A small contrastive audio-text model, trained from scratch: 3200 steps.
Rows from block 3 of the audio encoder of a small contrastive audio-text model, named by matrix and row number. Rows with one number within an expert belong to one neuron, the router's apart. Each number is 128 + 24 x the weight over its row's rms, rounded and kept within 0 to 255. All counts start at 0. Numbers have three digits each.
Before each expert's rows are labels from the 100 clips, of 14848, where the router gives the expert most weight on average: "responds to" is what is common among them. Only what is clearly more common there than usual is listed. The data: short read English sentences (LibriTTS-R).
# router: router (encoder.blocks.3.mlp.router.weight, 8x192), inputs 96-191
# up: expert up (encoder.blocks.3.mlp.up, 8x96x192), inputs 96-191
# down: expert down (encoder.blocks.3.mlp.down, 8x192x96, transposed), outputs 96-191

# expert 5
responds to: the word "she"
router.5:133121146131145109142175147137069122128148137116144162144181138166144101119139120099097120120120086145131123122150092092114130142104124084133136122105142141118110116125171187141136178094145149145174107102126106094152130149094167097122138130121135114105162152162081143125166137099121131156
up.4:132098177119136110153107127144130185155150096111161093132104085126121130168121145116117173118138148122142151154071127166111159107144131180129124122113137115159147134114114151134144111125129101114107105071121155112127096137153113120156115152113112091114085094117119136087102106160122130119
down.4:147133179138125099154132111127178137120184129096134148108102129101121100120148111127124137094078131129147146137129134127156107169085130157131115060117134151136103106108152194141170148101119118173132092123139147119122173130118102143172115112115155142121115165099103111127131112136105116104
up.5:114080149133119134129121131154140097135160129155140128129116143144165145124117110139150142083120156077185120182115104120141157109126150072137136116110105138131123110123160089118144108089144129105142125142123111131150118142133113061145114138105118119116101138141128114101105155150136118133
down.5:131168156117170144093119139140156168166155112174158140175110066174157107166141089171097091154156125161097140138141126157122124140160180112162070164127126138120160145108085160111131166133104127130166152131107147163138128117122113147134135139085141170148123132103143118123107174126111169113
up.6:143131102142138119096136161105149100129146108142109138125072154145134150123100144127141152087096170090141107136101138113120135141122096100174124092113131126137111106115110080152144098139151109134117161141111097145129099160160130097108118135104113098118078130172141084100140183137137093202
down.6:125135125109134136126138139156116150171164160114138089126090108164166144142155122126131136177125130145136123165110150166177087111107111112119116126191137138106101119092092146113137107100128144121165085173134126089120093127139102145128149130127138150125142107111129096154144155107101130141
up.7:104144121094098114133158135137131123097152130079114142123124116110156142118141187119157158104153086158126114121114095104087124156117120133092139102119095136123165089153116122110115135109138094142137130139099096110190114181141149145093158154129129110152125106154112138091110096156168125152
down.7:123121126129147114118146113104159090121118141108141125147134158095086130143120145118087179070117160121163135092135113093109125140133105140129104098131128102111123114167147115131127154110132099151121138132100137144062151185120131154125110125108118099122162153117103123078103122159128116149
up.8:118105115141155146152109105093150132116170132067125117112074176113119153140147066160120127132107125102120146126156171140158129130113110144123134079152113107144140098121089094117151123107122119164149107140134136131119123161111130125142146119137108151082085138078135087115137119138106108150
down.8:165126099109147159110155182124144162123165164091141081123079153120134104149123137159120138133087155152117114166098124163146100145107152111127108109138151117098130117150144133130136133137157136103128083119143140160130120164112125153141113115106116096129111136157111125137155171159136130168
up.9:126143126161145161106119113124181104140158127106132102133083156127111156120099123114151157100116145101132137129136150120131112124114101098162118105143127158140108117111078056123127100141157114127135156134133103152137102190124086128154130118111120136106066129133151112116158133152148136169
down.9:127112126145140127132111141152130178147135167120161100138086130115153120147147099145125110182107090159136087187113133124132081108135123118151100114129136111155131096123127126124147108091130114125128063132130130151141100150148112107110144112093158138148119139135107112144163122152144114155
up.10:130133096154121118138115134161097130158104108128143127145098113161198126141118143104160153117152136156157156116096147126136108150162112127138126176106115104130128138113104163177145103130152116094119121102149136134149073129082103143156146123130128118122119145125143124083129192096110138131
down.10:132129105169149135105133180139143116163133137168112105138141112147106131103109081081144123144115103123094138120147138177159158097129175064154097115139154114168175118116119131095094107153168130096067131095127129144122140100129125138079134107109147143121148108091139104130109163133130141119
up.11:102109124173142145112107144099180138121174128079126118116086170116111172142098107147107139095109128105101122159131172109169127127092099116135121059138145123124118104134129117121134124108122137141152160135100117129143105138165116109119128137080096131110105124150188122102159095150144134137
down.11:147145112130149131115110157131147128132166150119151119170117128122132058154149114154105124151163144155112108176119155159144145158138132139165116142142139146124112120118124144084164113118148143126174132096148131157141135144168104115097128143148137133129123136153092096123143159098101168155
up.12:132154112129127112095164137125134144098122145128099131125142117141084133157105107091109127155115150069218128092128143151152123127083143152107119114105109143129137129127127119126123152157147145134152142142083165152064153123132144157147117135117142079160122151161128119117107156107169135136
down.12:132156086107102172071130142104120153105104114126115127109159126112111114140157175142124150129131155109162098090115097118119100125132162117092144134119141126127119173159160129134126117109140138123103163115134171158105140118086164180121111072113082126113160127122114174103105118142101155120
up.13:121127104140128126121093162104201140172144132100116130101134138151126138141095092116123103112141139081113108080132167090132125138100103105151125071117128145120134099126138092102116114107114110098134087137119128171128094161135118118112133130069113145102078106147117115131140146129131122156
down.13:158096142110123100094108143095146178097137162154161103119141119096146108173099141116098119155140138157140119157128119138105105144128162132104121065135135165108102121092118120097129114132155160101140104124161122105138105103156091149143138142102095137099108113143160087095151133146107125128
up.14:115137165129150099120126121174093125176097097134149147144152073129193129143135125102119137101139095143088119152106086147117144149166156093134194128110104088110121163080109159152118138104105113085126114098122113131110103107147142126107130130101092124115157104134113118109100162132128120101
down.14:115153101146125130110132141162114102143141135161130104127105150154105128170106106119146100088132122105101130120128134127151158095191106099099132130151105119170146121082125136143078106134160103109136156118120100105135116187120105101147152109108150121168120092088139140101086200077159147126
up.15:124129110153125156105103148116166133133145133135126147129094165146145144134107097104162170095121127124145138164110128099150145149127101078182127094143128133179130090128096100160143094135120124137130139120143109139139091169130105090174132131101085117063076152163145095112127152142114102182
down.15:145138130132128128129106152163154181152159140134156133149111117132156085131145108114101117165143119117101130180137111166161118109139165134167070132133166140114106098120118127119122109133127135122143110105114125126117127153166101135147149129127164132124107106119114127110147150140130112167
up.16:121120158136166157141111073137162135130097150090114139100091112136129164121116114114113078142167094152137136148126140092110120099098146139163119096161104110153102127140172123085125125124086111131160122153144137138133138086156119101133107140116110125112105132114202106149117092182145131130
down.16:154162182145127154163119107111120141160154131154171076177111117122144122138114131136106139142131159161155139103142123084150111134156163176100133141135131159078088143121151112132156145127090141135106097091130166144150113091147132129156074132130134143115098124133113092165138135100115154112
up.17:107124155124128135145123149105146111118162140100152109168128141141158097114152077163129141139138112140155153153104132127116131162169101154141128073110124160111102116125127131126146147049136123125152145125084086151136131147124118124137147172086090097126106146136151129147133075128142130093
down.17:133066085137125121113133105117099157134126120124138139112151179140122114111163169085096182135129154089140075142105119108124150170098125139165178126110150089101118123136177106109123117124139110132181118126113175123147135116113106075159123153143145091178133129119146183151130146124172128121
up.18:116110116136098117094118119122116117163090150119097103108135158121102166145121180077106134105134177108131091098124123150127136122099139145117102147139101095128119136101123146101106126139088141108103108154145104122095125100110132150156080135139161119182151109174158118107113132111155108130
down.18:149139090158110156148143126117157125080170155142110135150135147132108072173136089153153187113118154141136110103122125140112107126082119120130125100094136122119154111143131137121136156110135130153152154163135173113102150155138140172156130130114100084160118125142158082130170109151113104115
up.19:109135119113123080126123125144095151120145161113141105100133170092128098115077107138151136133125142110115141066139161144102145146081123120112164125136147099146190126126107114121129126121161121150090102167187079121125118163125129124068128125131180136151138103101158106122092093163104126098
down.19:142121147106121125146126117103127155117143130114122148099099117135146140104145128139126149110131157170192194120144164135130141148110141165182117120135133133133184090162141113112128150133142141109149146137154097147154067123086147125139166158098149110174099140155090155143167139137137168065

# expert 0
responds to: the word "what"
router.0:098140141132144103088138158087124185117171122111143135139095114119131162100149106119099187118114159129169135153114142159112131114123113106175112137166134135160140106134073105150147131136120131126112115175086128116123098124153124115094138132135145083112100119177135116139171101131158134108
up.4:124146123130092124102138143119129087133113109137131098081163119141097138159132162121105121145116132077147115101147161138155124092103167134115135126123098133130077100131126085115126113197155118097119123156095132145112093114130134167134153111121084114132130124110143145097103174113157130121
down.4:094104118139133137140118138141090127114116103120150151147140142078151125141109146141144151123121148125123121117170106142156152146138149167119133129147121100159131176165121159165106076094099146125156151081175119119090169137117095150174130112127101130107144102137118166145187120133099160106
up.5:136160119118106141105090153130100138147114137150126085103082114115134109106122151106121144112128157137168094119113140112131150114153128161106144134096131134120128114115122124131120065165139138112097160136124144127089103143111101140167128147061080160126093129130125097094076118131120088132
down.5:118125141147137123133124067139119034084144096115170103135138172166113133092123139132113121111117098157066138094151122091131112128145140105148147175117132139152103147101129171131149124145132098135138102138189117102135133119120138120159170107144126154129150129135130126137116123136150105138
up.6:153144135097111131117123139137164152147091147136122038101134110121124146110091161126109156128150189120190116133128119152119112100139105110143117137115137130127115109120144085121125110148132151145129147131096132127126112108101116109166152143087083154119104130155138092155113150102130084123
down.6:083177135134179109129135069100100097087131090142155163148118151160119115135108127141136095090114091119111168130120136110100137122147145133117166150137110127125140127090133146099090136154103133109139129116165093118104128148105147107119128132148117165108145103115107157119135138126138134132
up.7:129113115136121104144096145137114137170134136124146129097134087113119128135079131085096158128094158140152135179134087121135134113098067160166147115140136133109112155141088142146154138117093105142146110126166166119149139131094105130094083134169125114092123117163112120146129126159121150148
down.7:123152109127111132115122137139132129167097149095136154090116129158143116122078089138121145071129139069161099153155120118122122095123155124105116153184117151117103127121125137096175139099138102105125099158164106145191133141132144094087158121121146120155115098138114097107127104122134145127
up.8:125093132124102146108125138117122108136146137154129076132133099111095109127112172114139146100110139075180098101116132121118153085144179118156149118102152137162147091118092119120142069153139126105118136125107130119124125117147111145130163122105078116128113087132134122080102154120159102155
down.8:105128107142108115182137125046103131141142123116127120130134134115119132132153145185129132116112164114110148150140139068109129160148153122116131146142131089151113116155139155136088137155079144066122180119145095155124117135088119148160128125088107163105145155122129151074125130127090143131
up.9:124162084121122131093119099133129118116094127114186144118106160100170144099082125127090132126129138131176143192144116134119141131129133111152115165148114145101118127106109132110128162149128125132149122107139097142137132119064094159168136143124084095144119131124131135128103147134094107101
down.9:161161110172136132103131093127114129111137128110166134149169151128142079074144113133093147089119152146128110157130124140146155110127103120163097169131133107121151157143119142134110125139118110134144151121152137133111154195126137152118142111144143112121157119130094160114154140134122123112
up.10:110137189133075156125116149146162156079145107136096108129096117190146153131115121066158149134143123141141099151087087147108092112112081095140128135077114136125161132073112172123112110114125123128100125121158150154094093145118119133118144132110139139133105133155098102135128142096134096125
down.10:115124121121090122101136124132126105114134118141144126127070140100104127170130121147153106112081100163128117156123094117149133127130164139162149097135105120128063137089083122110204120121146150123093118155124130115140106127149132134147162106159144124082120131115153131117134124148124163152
up.11:118167139137146091117184143109117140116092132056123157099123130121152148133120099124131176091132119123134130122109152157092121119077125095131110140140137114149126116133115170138155156088118098097100159140119116076116140118139197121096121115161128078145154097146097155105176137094159115136
down.11:178132127129103155168096162135135150138133097112121109168132123120145092133171141169097174114142102156134132117080118175158151138142123176151102135144160173121141147106090152139167102151121097138099132166117175119153152143125134139110141125138092135124104157135132098179131141117135103078
up.12:128127147106126134158126162140101148139146095122105099132106100133098128142165122122130150179133101134134097178156134148110154153162143125166112098107113098137156143132159123103120152133116109135134096124169143130145114130181175118169061114126113137120154139115102143162142114101098159106
down.12:156155139112133144158123081132127130107105141104097112140115140123100130080117143136143102116141160159098117144139098137099131076139101161100128132160135157116123118129134143151094102129093115100190101133132118129123133119115161101065124155181106103160110169110092178103094158106130111164
up.13:137127178142178119115157122117103111156138098106124161130143151118130149102136089172090161141124115154116120152137088128154146145131136099111142063138136166118126129146161157123126184111133121158139109140111120097074164119107126129145125169119053136079141135167124133117119121113099135136
down.13:169115073110115181134077088077138073126130112111177132106078160111131111098161096140103123140118136137123125121140150145121126128123163133171165131128121103119160137090108154089132134096143127085120095100139144122160136131155127106086131109177132121159163154139097088145149078109100138128
up.14:124079153127116135122127169139088130148165137095114116118122118162138136111145133088132116159098148122161100146140092154102112119103115118133142146123142102126133110089154179136140124191064099145099104170137154144140055140116122140114139111111167153129122108127094140120109154148113112100
down.14:123106078108104128130149111171098137157121149123106092136140139085113157148146153073125189139111126145099095147108116082138105156152149105126130114099109108139103114104133100100188097127148110144120135123158171083184140136133147101064153131095106131135152135126109113124154113136137138178
up.15:111131096110140150132105151111108119137115123152116127109169136088128088166088119167160124112101115135164116125104134161108132111163133154082166131151164100158102097112137087118162090123122134117113137124105172141155160161123121129140106110125104163093129137070143135145155107125129107102
down.15:126135088124096130200129074144142133127119090113149148128115115125166110144105139116135148121146132142112156121149119106118164156153112111117119130104108124132138119170157113134117136127140120131134128120139078129169112084141166078119127148095123145145173153134144158142139157130127120125
up.16:118096132124145124112133161122092141107124105120127166092158110180171116104116110079150161144114125128148072137096117165123158110130125102143113114146140098118125127107096120129166094131142073120107146123110132106147111136151147120106107147136140084129167052092098150086156157068133127127
down.16:176110125141130125167112133126157126153135136119109126170121125090149087143130158150148191123111148148129114151121120149140078137140128087082139120107110166113129148080111124137143133144139090155148137098125159127138105119081152138133115128132136100135103141146114128100093111124115104173
up.17:128103129156147128157110134129119151158121112128180114121068147089095117157094130113120134103140169136129097105095128137117175140156141155109147131122137126141131106130096131113114132141124113127103150103120089123115101152131091155148139162086109124104097137129145154126083097139125091107
down.17:166163113120097153086136081130089083115119165119153110120132111092168125094096128144106106164115131113135133162096140073082136146096098132129132144093138145087167162143147114124126180140108102115128132129139108113123145122146123098087136119109069142145185128102103110116123134110130127173
up.18:100136102147149111124112116133139090166121088125147103100088109107122125131149131097133139089130131094166108108105129132114159149146125134101146113134127138112131078110130113127056106125155109091177153164112097123115109113104115125135143148071064124154096139132125146092115148164114091126
down.18:116135167098165133109153124125115103167081110125156134134175146116092115100111130118113145092091117097118165083141128132116121126135180133144085124147149138132113130089157132136107127116157123123152126066135125137112153102150168129133125165120117108142128094115095132155138127134116088137
up.19:117149174144108139121146124154150150148128168141072093116127140086127113130097188154159155160151152108167108081131120140106122090164068164130133094124137150127179124112106141145151098124125164138097123112130189152139119140131084123116128130113162111145117146147119125114075123116163110138
down.19:140117095111111099096144108117128132117105144116126134122165146175154128155116149105135109095175146153144143126104106094130110103124139122163163126108072172123085097137105114141117161145144145137114105143146100154118108113148161147179176146118146155106156137118139133135130118140113152104

# expert 1
responds to: the word "i"
router.1:109126070147150110178116110159159161142142132129121099145087124105124174116135084112141101102105154146142131149122133111149116117090096142147098108110123115162111147082118107096109103122130115145127123115109163115130080154105105084133180142094114100099099143163108153123151101136124111138
up.4:138136147088111114151122111105143062139128168123127104113135100108153090165133085096106141081205132134133178133077149166145127108170119089102163114119101152137130099126125118109105118072158142136103093153091091125150127112152134110141109151121118108138123137140128126151131121131141129127
down.4:121150148151128095119164115155162155120105143129053102159115126152137119156086142137139158170140129075132111151124132151117115129130110117134142118112096156130097081127091120095139100103111100130113171150119111139134093161108143136119152130117126123153134147181154082153103134096179143133
up.5:132133143131105130118106208082094123127101168130082167082173136118162128173088117145113132090117111115115104121066115119127135107129133143123140105090141127130116116158151157125133099102117149076102128126081129127077125090104131131132132110118146137124149132146132105098134124114128140140
down.5:114130080132097105133121135109125093117092177169119103131164155121119186134124133091107148122138109136149131078120147067105092085134119108108097090167121173072102119116096135101139131124116127091098150130161107155122127111138127087113125116107152130124147142163129101116125103114174137164
up.6:119122080128113123121143131186135141134159192105094118151100124118112142110135109129119115135123152129145098145120125085122126114114066108164085107133127155144094100126120098119118106158168117163134157142117149111171107138125149110108149128108196126170120075135126123168127144132165105130
down.6:119086134110132157145161107129139063132120136154141124140143113119183129154133127127123148115089164080132114140106134174111125127097145154104118128148154113157153103123122131123132179156154130185123150115102083107134140166159141142137126147156167161142162111121133151118128154162130127122
up.7:167140147103129146131075138107157148127102116141133104147148117153118077135131089134133140160167172115146153136108180127128144178170122153117131142112119107123152169120116092135139095122201116110112150106149157166112096112153125138128103161089108081153100139121142112106101148102101137114
down.7:160102087126146103167139105082139132144155085105111129136149111137113156153130154097122121150118093130106121127114105137087102140058133156137138101165112140149106120152116103147134117121107090096125110124129152127158121143101113132097143155064197120126119106148132149178156123110138139139
up.8:099087090172161130123134151104103140076127122134109139130100126118103083105096142144074139129131137168118111145145122131096130124120146137138130140140168074127123173101132115166129129144095083134127136158148105122113139126124194104121108114146134098090156072127120126131162102145103107110
down.8:148124115121185153140116131138094144140160106105121089161112081134142111117150133139139151144112107106113130140114133159138197171143169114129099156151147086177156143117142122107117152143122119140118155116092155159093152152145152135135125139130134131146113111116114183121132179143139090090
up.9:127095108112124110132097120126148181165126148132113089166141133139098121159140128139165118128167130054125116081093179128105136138146144144146133162107103123128141130165106105130105076161169135113154134134124110127105121129154127102129102160117129121154103113139157120125119136104159107131
down.9:130118086118156135144119131137119128119137115123125169130126132148127185125131159105150123122130097119129142168122152122099126095097099132124120132142179092130102095117130141111174116132130151121114132183088121137162121151144087109123138115115118123125114165079087145102095125142095146110
up.10:130106158120090122123098159100128094164143127141136140121144083081133118142113162133120174101137124118136101136097133094134126125137087128142180097073121142125106140117155078119140063077099148098095109142162097108131120139140147156114117113121104128116148145151131108117153140096130162143
down.10:140113122095143140138123105133160154134109165095084134129146103126145153100130106115158161101138147129118132152129126119110123082113143109139115060137089152111111067104118087134157100139119156133092107121117153118142106172151108096120135125090182152116121115139144100125131116140142145123
up.11:139146119138099143161145132135176121115147133098134148098150144097143137124114166092127155121149152152172163132114135110139117151090151109099090119175144158102106116119129139114103113133158148106156149148129146169166157123092118114161149133101100053090121154126150114128129112154138120145
down.11:112154138123130161116134110145087116125112149146163091144143051114112109151196101135130144137118164149117150070136128131153134176144133127119116158119136142127136161118142162121109126158083161120102153118112152146125104138140147156139069084155149141128144136134119107149122179156145138117
up.12:084123087133126117169101135155159133142084104141146140091153114133122119155148092078137074162097130124127157101110142156125127149189141125086189162085120125115117104105158148142122129146106131103140132086147094136149127153106140099132142118168119106141166111069107125151076150115073116122
down.12:149120129161145077113144124099130112114176142148127123152099146150109172113163161139153115111112094127113140147112120136110110070115101077150145043119121149121130059145132119082126128124175110105148147150109124119114102113125116122100156123105130130112127152099106092146139124113141153135
up.13:157142162097147127099128173110131182148107116130112094130148136149084101144144082095142127139126160136143093123107139167145128156181161125122144120105104156125206142148118102126114116107157137108135122130088155134127098132141145167100106121104097095182112121158115139135127124130128155129
down.13:169116128108155133137113131119162139143130121103117150105099161156091151129127132139144119159138152099127139149117176140102102120144136137117096094161159152159093052142122162129151112156128126137119089148082172154163150141125102127095145100117093108125166099107139133223140107121149103125
up.14:137138133113127096184121099148137119097144110083143145118118153119127138147085131101133095133155142156142155119131124122078130125181138098080157158128110139121099121111117149089143141106125136149122174105143080111145124113156081100130124162140105101134138131080145117092123132152115077145
down.14:148121101170136074166138117154117085141128122101115164130124146182136132126087134110130114146116148132115102133149096131135110123127140114146140117166081151148098080105154120129111105149146145110122113140125125146167094167104129109136140080099106153104123125123079063157114123125171101149
up.15:118145157118108099154107114091164130131124123134125118136125101115132126172088084123122107121162119093115131151106132154128121108137137109132132100104105154143127125145111135112067094071133111134133138149063113136106133126183112133190108154120127052155130110132132125102125112132156132095
down.15:134162111114118102131130182145143102131182173125122117149145093166146148126145157116165142109151124119106163086081130087076149108104097107122139082161119118113098100112164094137144130104121123129107126176095136145186122130134080101086134082116126136171137157158118085104132147132195124139
up.16:097144087089131081174167140118139102134162127128131171131125112131156132144139169142155125124098138116107105106163149148131076093131147135116149121107120144147065128112142141132169122158159151102142171127140162117137126114140106115095183124127096133116149140122123114139148174105133097209
down.16:083152154137129115116179096100141086092112162140132126131104131122137109147108133123087168135121157130094142127137150118144151140138122109126125129082149199080142110120122171179133103144078178094115140121137119145116106116108131111137137096116130140135130154106106056139140124158137142091
up.17:063085137083106115133114109112149067115120101099142161116154131103142147092127103146106097112155101119089160158110142167111097142126121133093153128092122133139124128141139176130154125111123104143127157112128100128151175135117131100085115157137106111138142116112131142077099109144148107086
down.17:164126093090124092111121146155134129135134109165131104140164172143114143119115121164165171127119145116095096127149144118088102097137140117152160116159102156144098107106146101135089124113153135102143102136138102090131100170126140109128139120125120162147087080154110108118149131126136092158
up.18:137131132107107117129126135096099139148141144136129144143161115120095118163119158121144080110154161112140117122125131190120141106169101129115202106094127148123153075103147115129142098130113095113098118145137120120100110114137168118121093146094101066118171082156110121129152110071106155144
down.18:100130133107055113141122128134138133119135129180155097143119134145145141121117164088156168142143126117088143098123099104168109099157100119134139088137113154097109091095103103147137091106152105101161130107132166150124120128162085108150131107158102103123126094112120056109196087122109115147
up.19:086094082153115120140098135167155142136141114105103186134112138144166124099137100130161113126118115152109152153151109133139112107086117094140125125116149108148105138143182124097144141158130129145170130131152172176139139127126130117133125132098098089113118108086139132155173076141108124118
down.19:143105080180164167122130113129114122117146115165101109134094129111119134145134137117138117144120138099181133113146165146123131112139159137119118151129118114168165150149142104164088117176115133165121155109158146151158150111100088144164135109141131156114108138136137158133102159203133118132

# expert 7
responds to: the word "of"; the word "a"
router.7:120119134108126141092134143127163122134150145147185134113107114122131131140151119119142119079155134122143115133075152088152137076108157133127089118120155141139080107126123146147126113118126149113136141143097103124142117099169131155123101147121161098107128146117198140164148118150182132116
up.4:135165181103134142112140156130143120170121147157110093115121116117117083174067094118146124134152156125058114097109146157119125157146113121124124075139131137106123134116123142134144096089103157148120145098083111123108126098148127125162063142157152123128132116145153098139124126138133122109
down.4:164151100148131191116147129117159125082125120164146125141126123101088111138136124092109144141112127128135164112141145115203131110168180077138121145152179159096140153169135132162104126125161190139136140131161145143118137180148122138134130118177110108129092163105125098133127147112068170093
up.5:111100139124114125177171137169145107097156108119111139105112140138164186106080131064121117117130099128120150137135127098150105094086146113130133116145107129119138127097132131133175164144122116131145162099131111119130120107127110106136141119125138125128116121150164111080142139160126113141
down.5:146153124122095117147101066139142092129083118134165121099106090129103104156096141143130112144169177114110151111117111145104118147162090164129165140108121139090111136149129108098119110106118147102141109118121142167107105101157165149142137135102196108110150138188141093138136146161169117163
up.6:149117123159126119087102161116127146187112078095125091132135101123106128138131077146096126139138177076154133133122109154123159138112103159142114146115125098145126127158167131154095114138107116129163137120128110144079110111136146140199104145116081102123124117156125144133156135137157129077
down.6:109137145141164122152085105119124137170091084109087104131097111084157120105127180098147164148120161107134110147115140140153110126115105140096140142139110127156087122121124144157166135124105091138124106130131102151120101139108107106117110149072112147104114089166143145148133073120105113154
up.7:122131153129124139137104154169103184140159182143118105165082154160135116147130134122154079122132157142080095149108114184105137159145112130078140119132119110137146122106079127098141125123120135107111141134149149118140126130131089126140122130129176142135107148170138101126138127134124077122
down.7:158124138084131171127145094136155119135149162133095140149146105106109129153149123154127109129110101127145155159101117148173113162118121115125143085168139160092108123148145085116158150174132175131131159135091131133142174174174150126097130142136146155147150171070137085139147126108126119115
up.8:143112107127148158109150072165101162136175146132121098132121136172122169132150115123145062124164124119148083155117109125132135090155131125154134176110110142152128143142107144087124110099117120121144112141135157116111121100139120123099112121147139157158097099118104097136071149077101153100
down.8:122113088124106159116150131107110132119132127124108129126123137141185111129083134084133133071134159148125132147175121155130087159109135108107119134079129103104136104095181101128124156107123102085150124116091125115178077120120130137158139099141113130088147139128135136102160147111124115156
up.9:148114125114137096148124177133098124141143035121103163132145116131095113125128172101149157100103160095145096105167143086126174128129120132123145159081113121132156123169146138149123111143133151139112135138120109105105100097123114140128136102110101102120108151100098147112129158144120113152
down.9:123060145149138148152085119143137116145145142171161124125108148136141121111149140150183132129112125151110134118137128080083106135138132112127115156106128103124077097089125127151115152160149132123128109149111120122133139112098107106130169147155114116092127134122166133113119151212090092111
up.10:081101124132123137135127151124141147147116072118123161137105143135082130137120163106127162137101177125178136120152128150093157135137136192101148181123119124138103113127123139140091098155140143140153169115157135085133112137137128090146101091117054133121117117097134146151086165151125083136
down.10:134105108128090111120134105112113124107130134166126126115096129110116123110119132140153149130137142106132191128129136097108167146156167123149184155095133134125102114143121125120137150133123131097155139108155169137102151118122108122115177136152131144150136123116160144113093134142123101127
up.11:115125157127137121099137116108122059107115140124170146124110100121142108136065106134134084108139093139080134121131135118108101091137114099111116102153102132130137129123129159126177130128131119156109155138087067125170128101138099152118107150134133132123122133108142134157161077113139136141
down.11:182139167157112132120151100118115119143091118105142121125146150108071084104112136147112120170129161141149177079114135134126153134119132137042145127181150123071128154156160103157125136133132149101097137130153138128127131130116143137134130120173106135129151180088122115154075114123091147130
up.12:088088129123145105136167109155102102116124119105108127114128159151134157074147126085138104141129111135168078163146093123105096137116163122126138154113095143117139122069155137129137165119164125124132148088131172115121140177121135119159116119130115116155124145157106102098106162131100107110
down.12:149186109084101122166085112099126142135119114144152117075105104081159095152114075185147125109141142187145148147101107119138136151185085168173149098089121170105129087143117104169125142100124131120131165109103124156101138101122110132112129115133131091104130138130135115166138115120120128118
up.13:116134137111102133137157080136146094095107156121143123157134147141141083154154154105122107131173152147132067142106108120099112086126159122147140125111112108127098101083078128109115104133152124120119117162145137105151096150114098141159129098131159103130139095179147152095173124157183073164
down.13:108114139144086127113145132142094148123100154147143109130100110122100121156130143152110161113127149134104139105090139146100099106104058135158107108153128149143127137161121127178153140120138152155142154141056112123134108128154127124163175122136179109136101156169087114143159120159136121139
up.14:082096116104133121120147119161112133185149071104114156107121131142106158122161135080123108148071146150144092144141095137095143139153131147138147125119115132115129132076130134124116158149148125114169111121137138089135099150117143087132100140118124150116110107164102132135065159151102078133
down.14:138102149109088127121107132096130127078127142087158101105105136097098124120132112146106126147131150176130177103134115102165142161154142110129127126144145174109140130131141122149144123137133169148109143150118165196121186093126106146119136127146127134123124151093151051112115105158127128121
up.15:112095095100109119083181121140115123091096157146112141091184136150142129097141133108145142139112135119171106103177107106118089105075148114151132141142095133134145130147167125133130171148125146159127114122098159112113120104110128171177120108101088131105135141172130110134107164145146125136
down.15:133122091134150130163090118135161120137130117147114108118130121128151139123057134132125074138109178138106157126096117097122109163154131145121154132158097119144097136109104124112147110095128123119109104104130139177111102064135102094099128111108124131114115142108133127105107140138117117134
up.16:115147154108113112141089116143135142154123136115107094147114130131150117125127109089183120149141078121084117142136113142116126171183118136120173125115093109137169139081122140123115102059125132120131112101147141150138114133108098077118109134097118117148114109160090109124109139144104120112
down.16:113114157104085114107138107130141104131118115111167163117126148161099160132113100149083121105125126092117137115121138120139139134136056137119128157142082124135158100115098162125121144170140117115155125141155156118092154097153094169113162126128085107128099120137107120116093140137134101170
up.17:119079092124137086122157171163109146156155174115125140110103108125109146126158174130087109133083149168150142137150121134111172138153158094107115164126137117140131133123099145128119117126141114077135142145142155092116121119158154102100116098141115144118121100125109153116129164116201110118
down.17:152166105130109090124152092130144125118137137106150124069170108160124141090097095140186079134119080180119182136141096114114107134070083090153113136151130153102168116138140138097136148113134119124158146118135139145150116139147145118112172111157102131137157156148135081124108157152126158146
up.18:140147149146130138101128137049147090105107126135121142115131119086134114150101112128135095079171164134165153131116149120148143129142126160121114103087125121144111096145159145133107146120133108099106171124131105143145137073152108178169094151121106098101143096128171118152132068120151104153
down.18:141116103131157115112139124141144075128094118128104142120123142146110116159167126117150103158166113087127158083122193126132148145089169130116166145168095094165151156181110117139102104159189150131116118131166146138140122137106104128136112157158128177155124183105165176085131142121115182138
up.19:142138115129146147116103164129081173153095085135073118119141065140058085164129102140076123111146106094090146124125138157116157123147133147108149138130132102135156154164136137126093124122094120101140101126168127121114129105126186115139105107112149136091145095133111144130099148077122148108
down.19:140134160142135127127160140143143160142126138100132118125113135146148127099158158104121115104095170161133132162121105115140108095088112103157111110045124096122099129089113139117098145149103149167118076111155129092113105124118106144126138127094121117137120103193137151150140126153120132131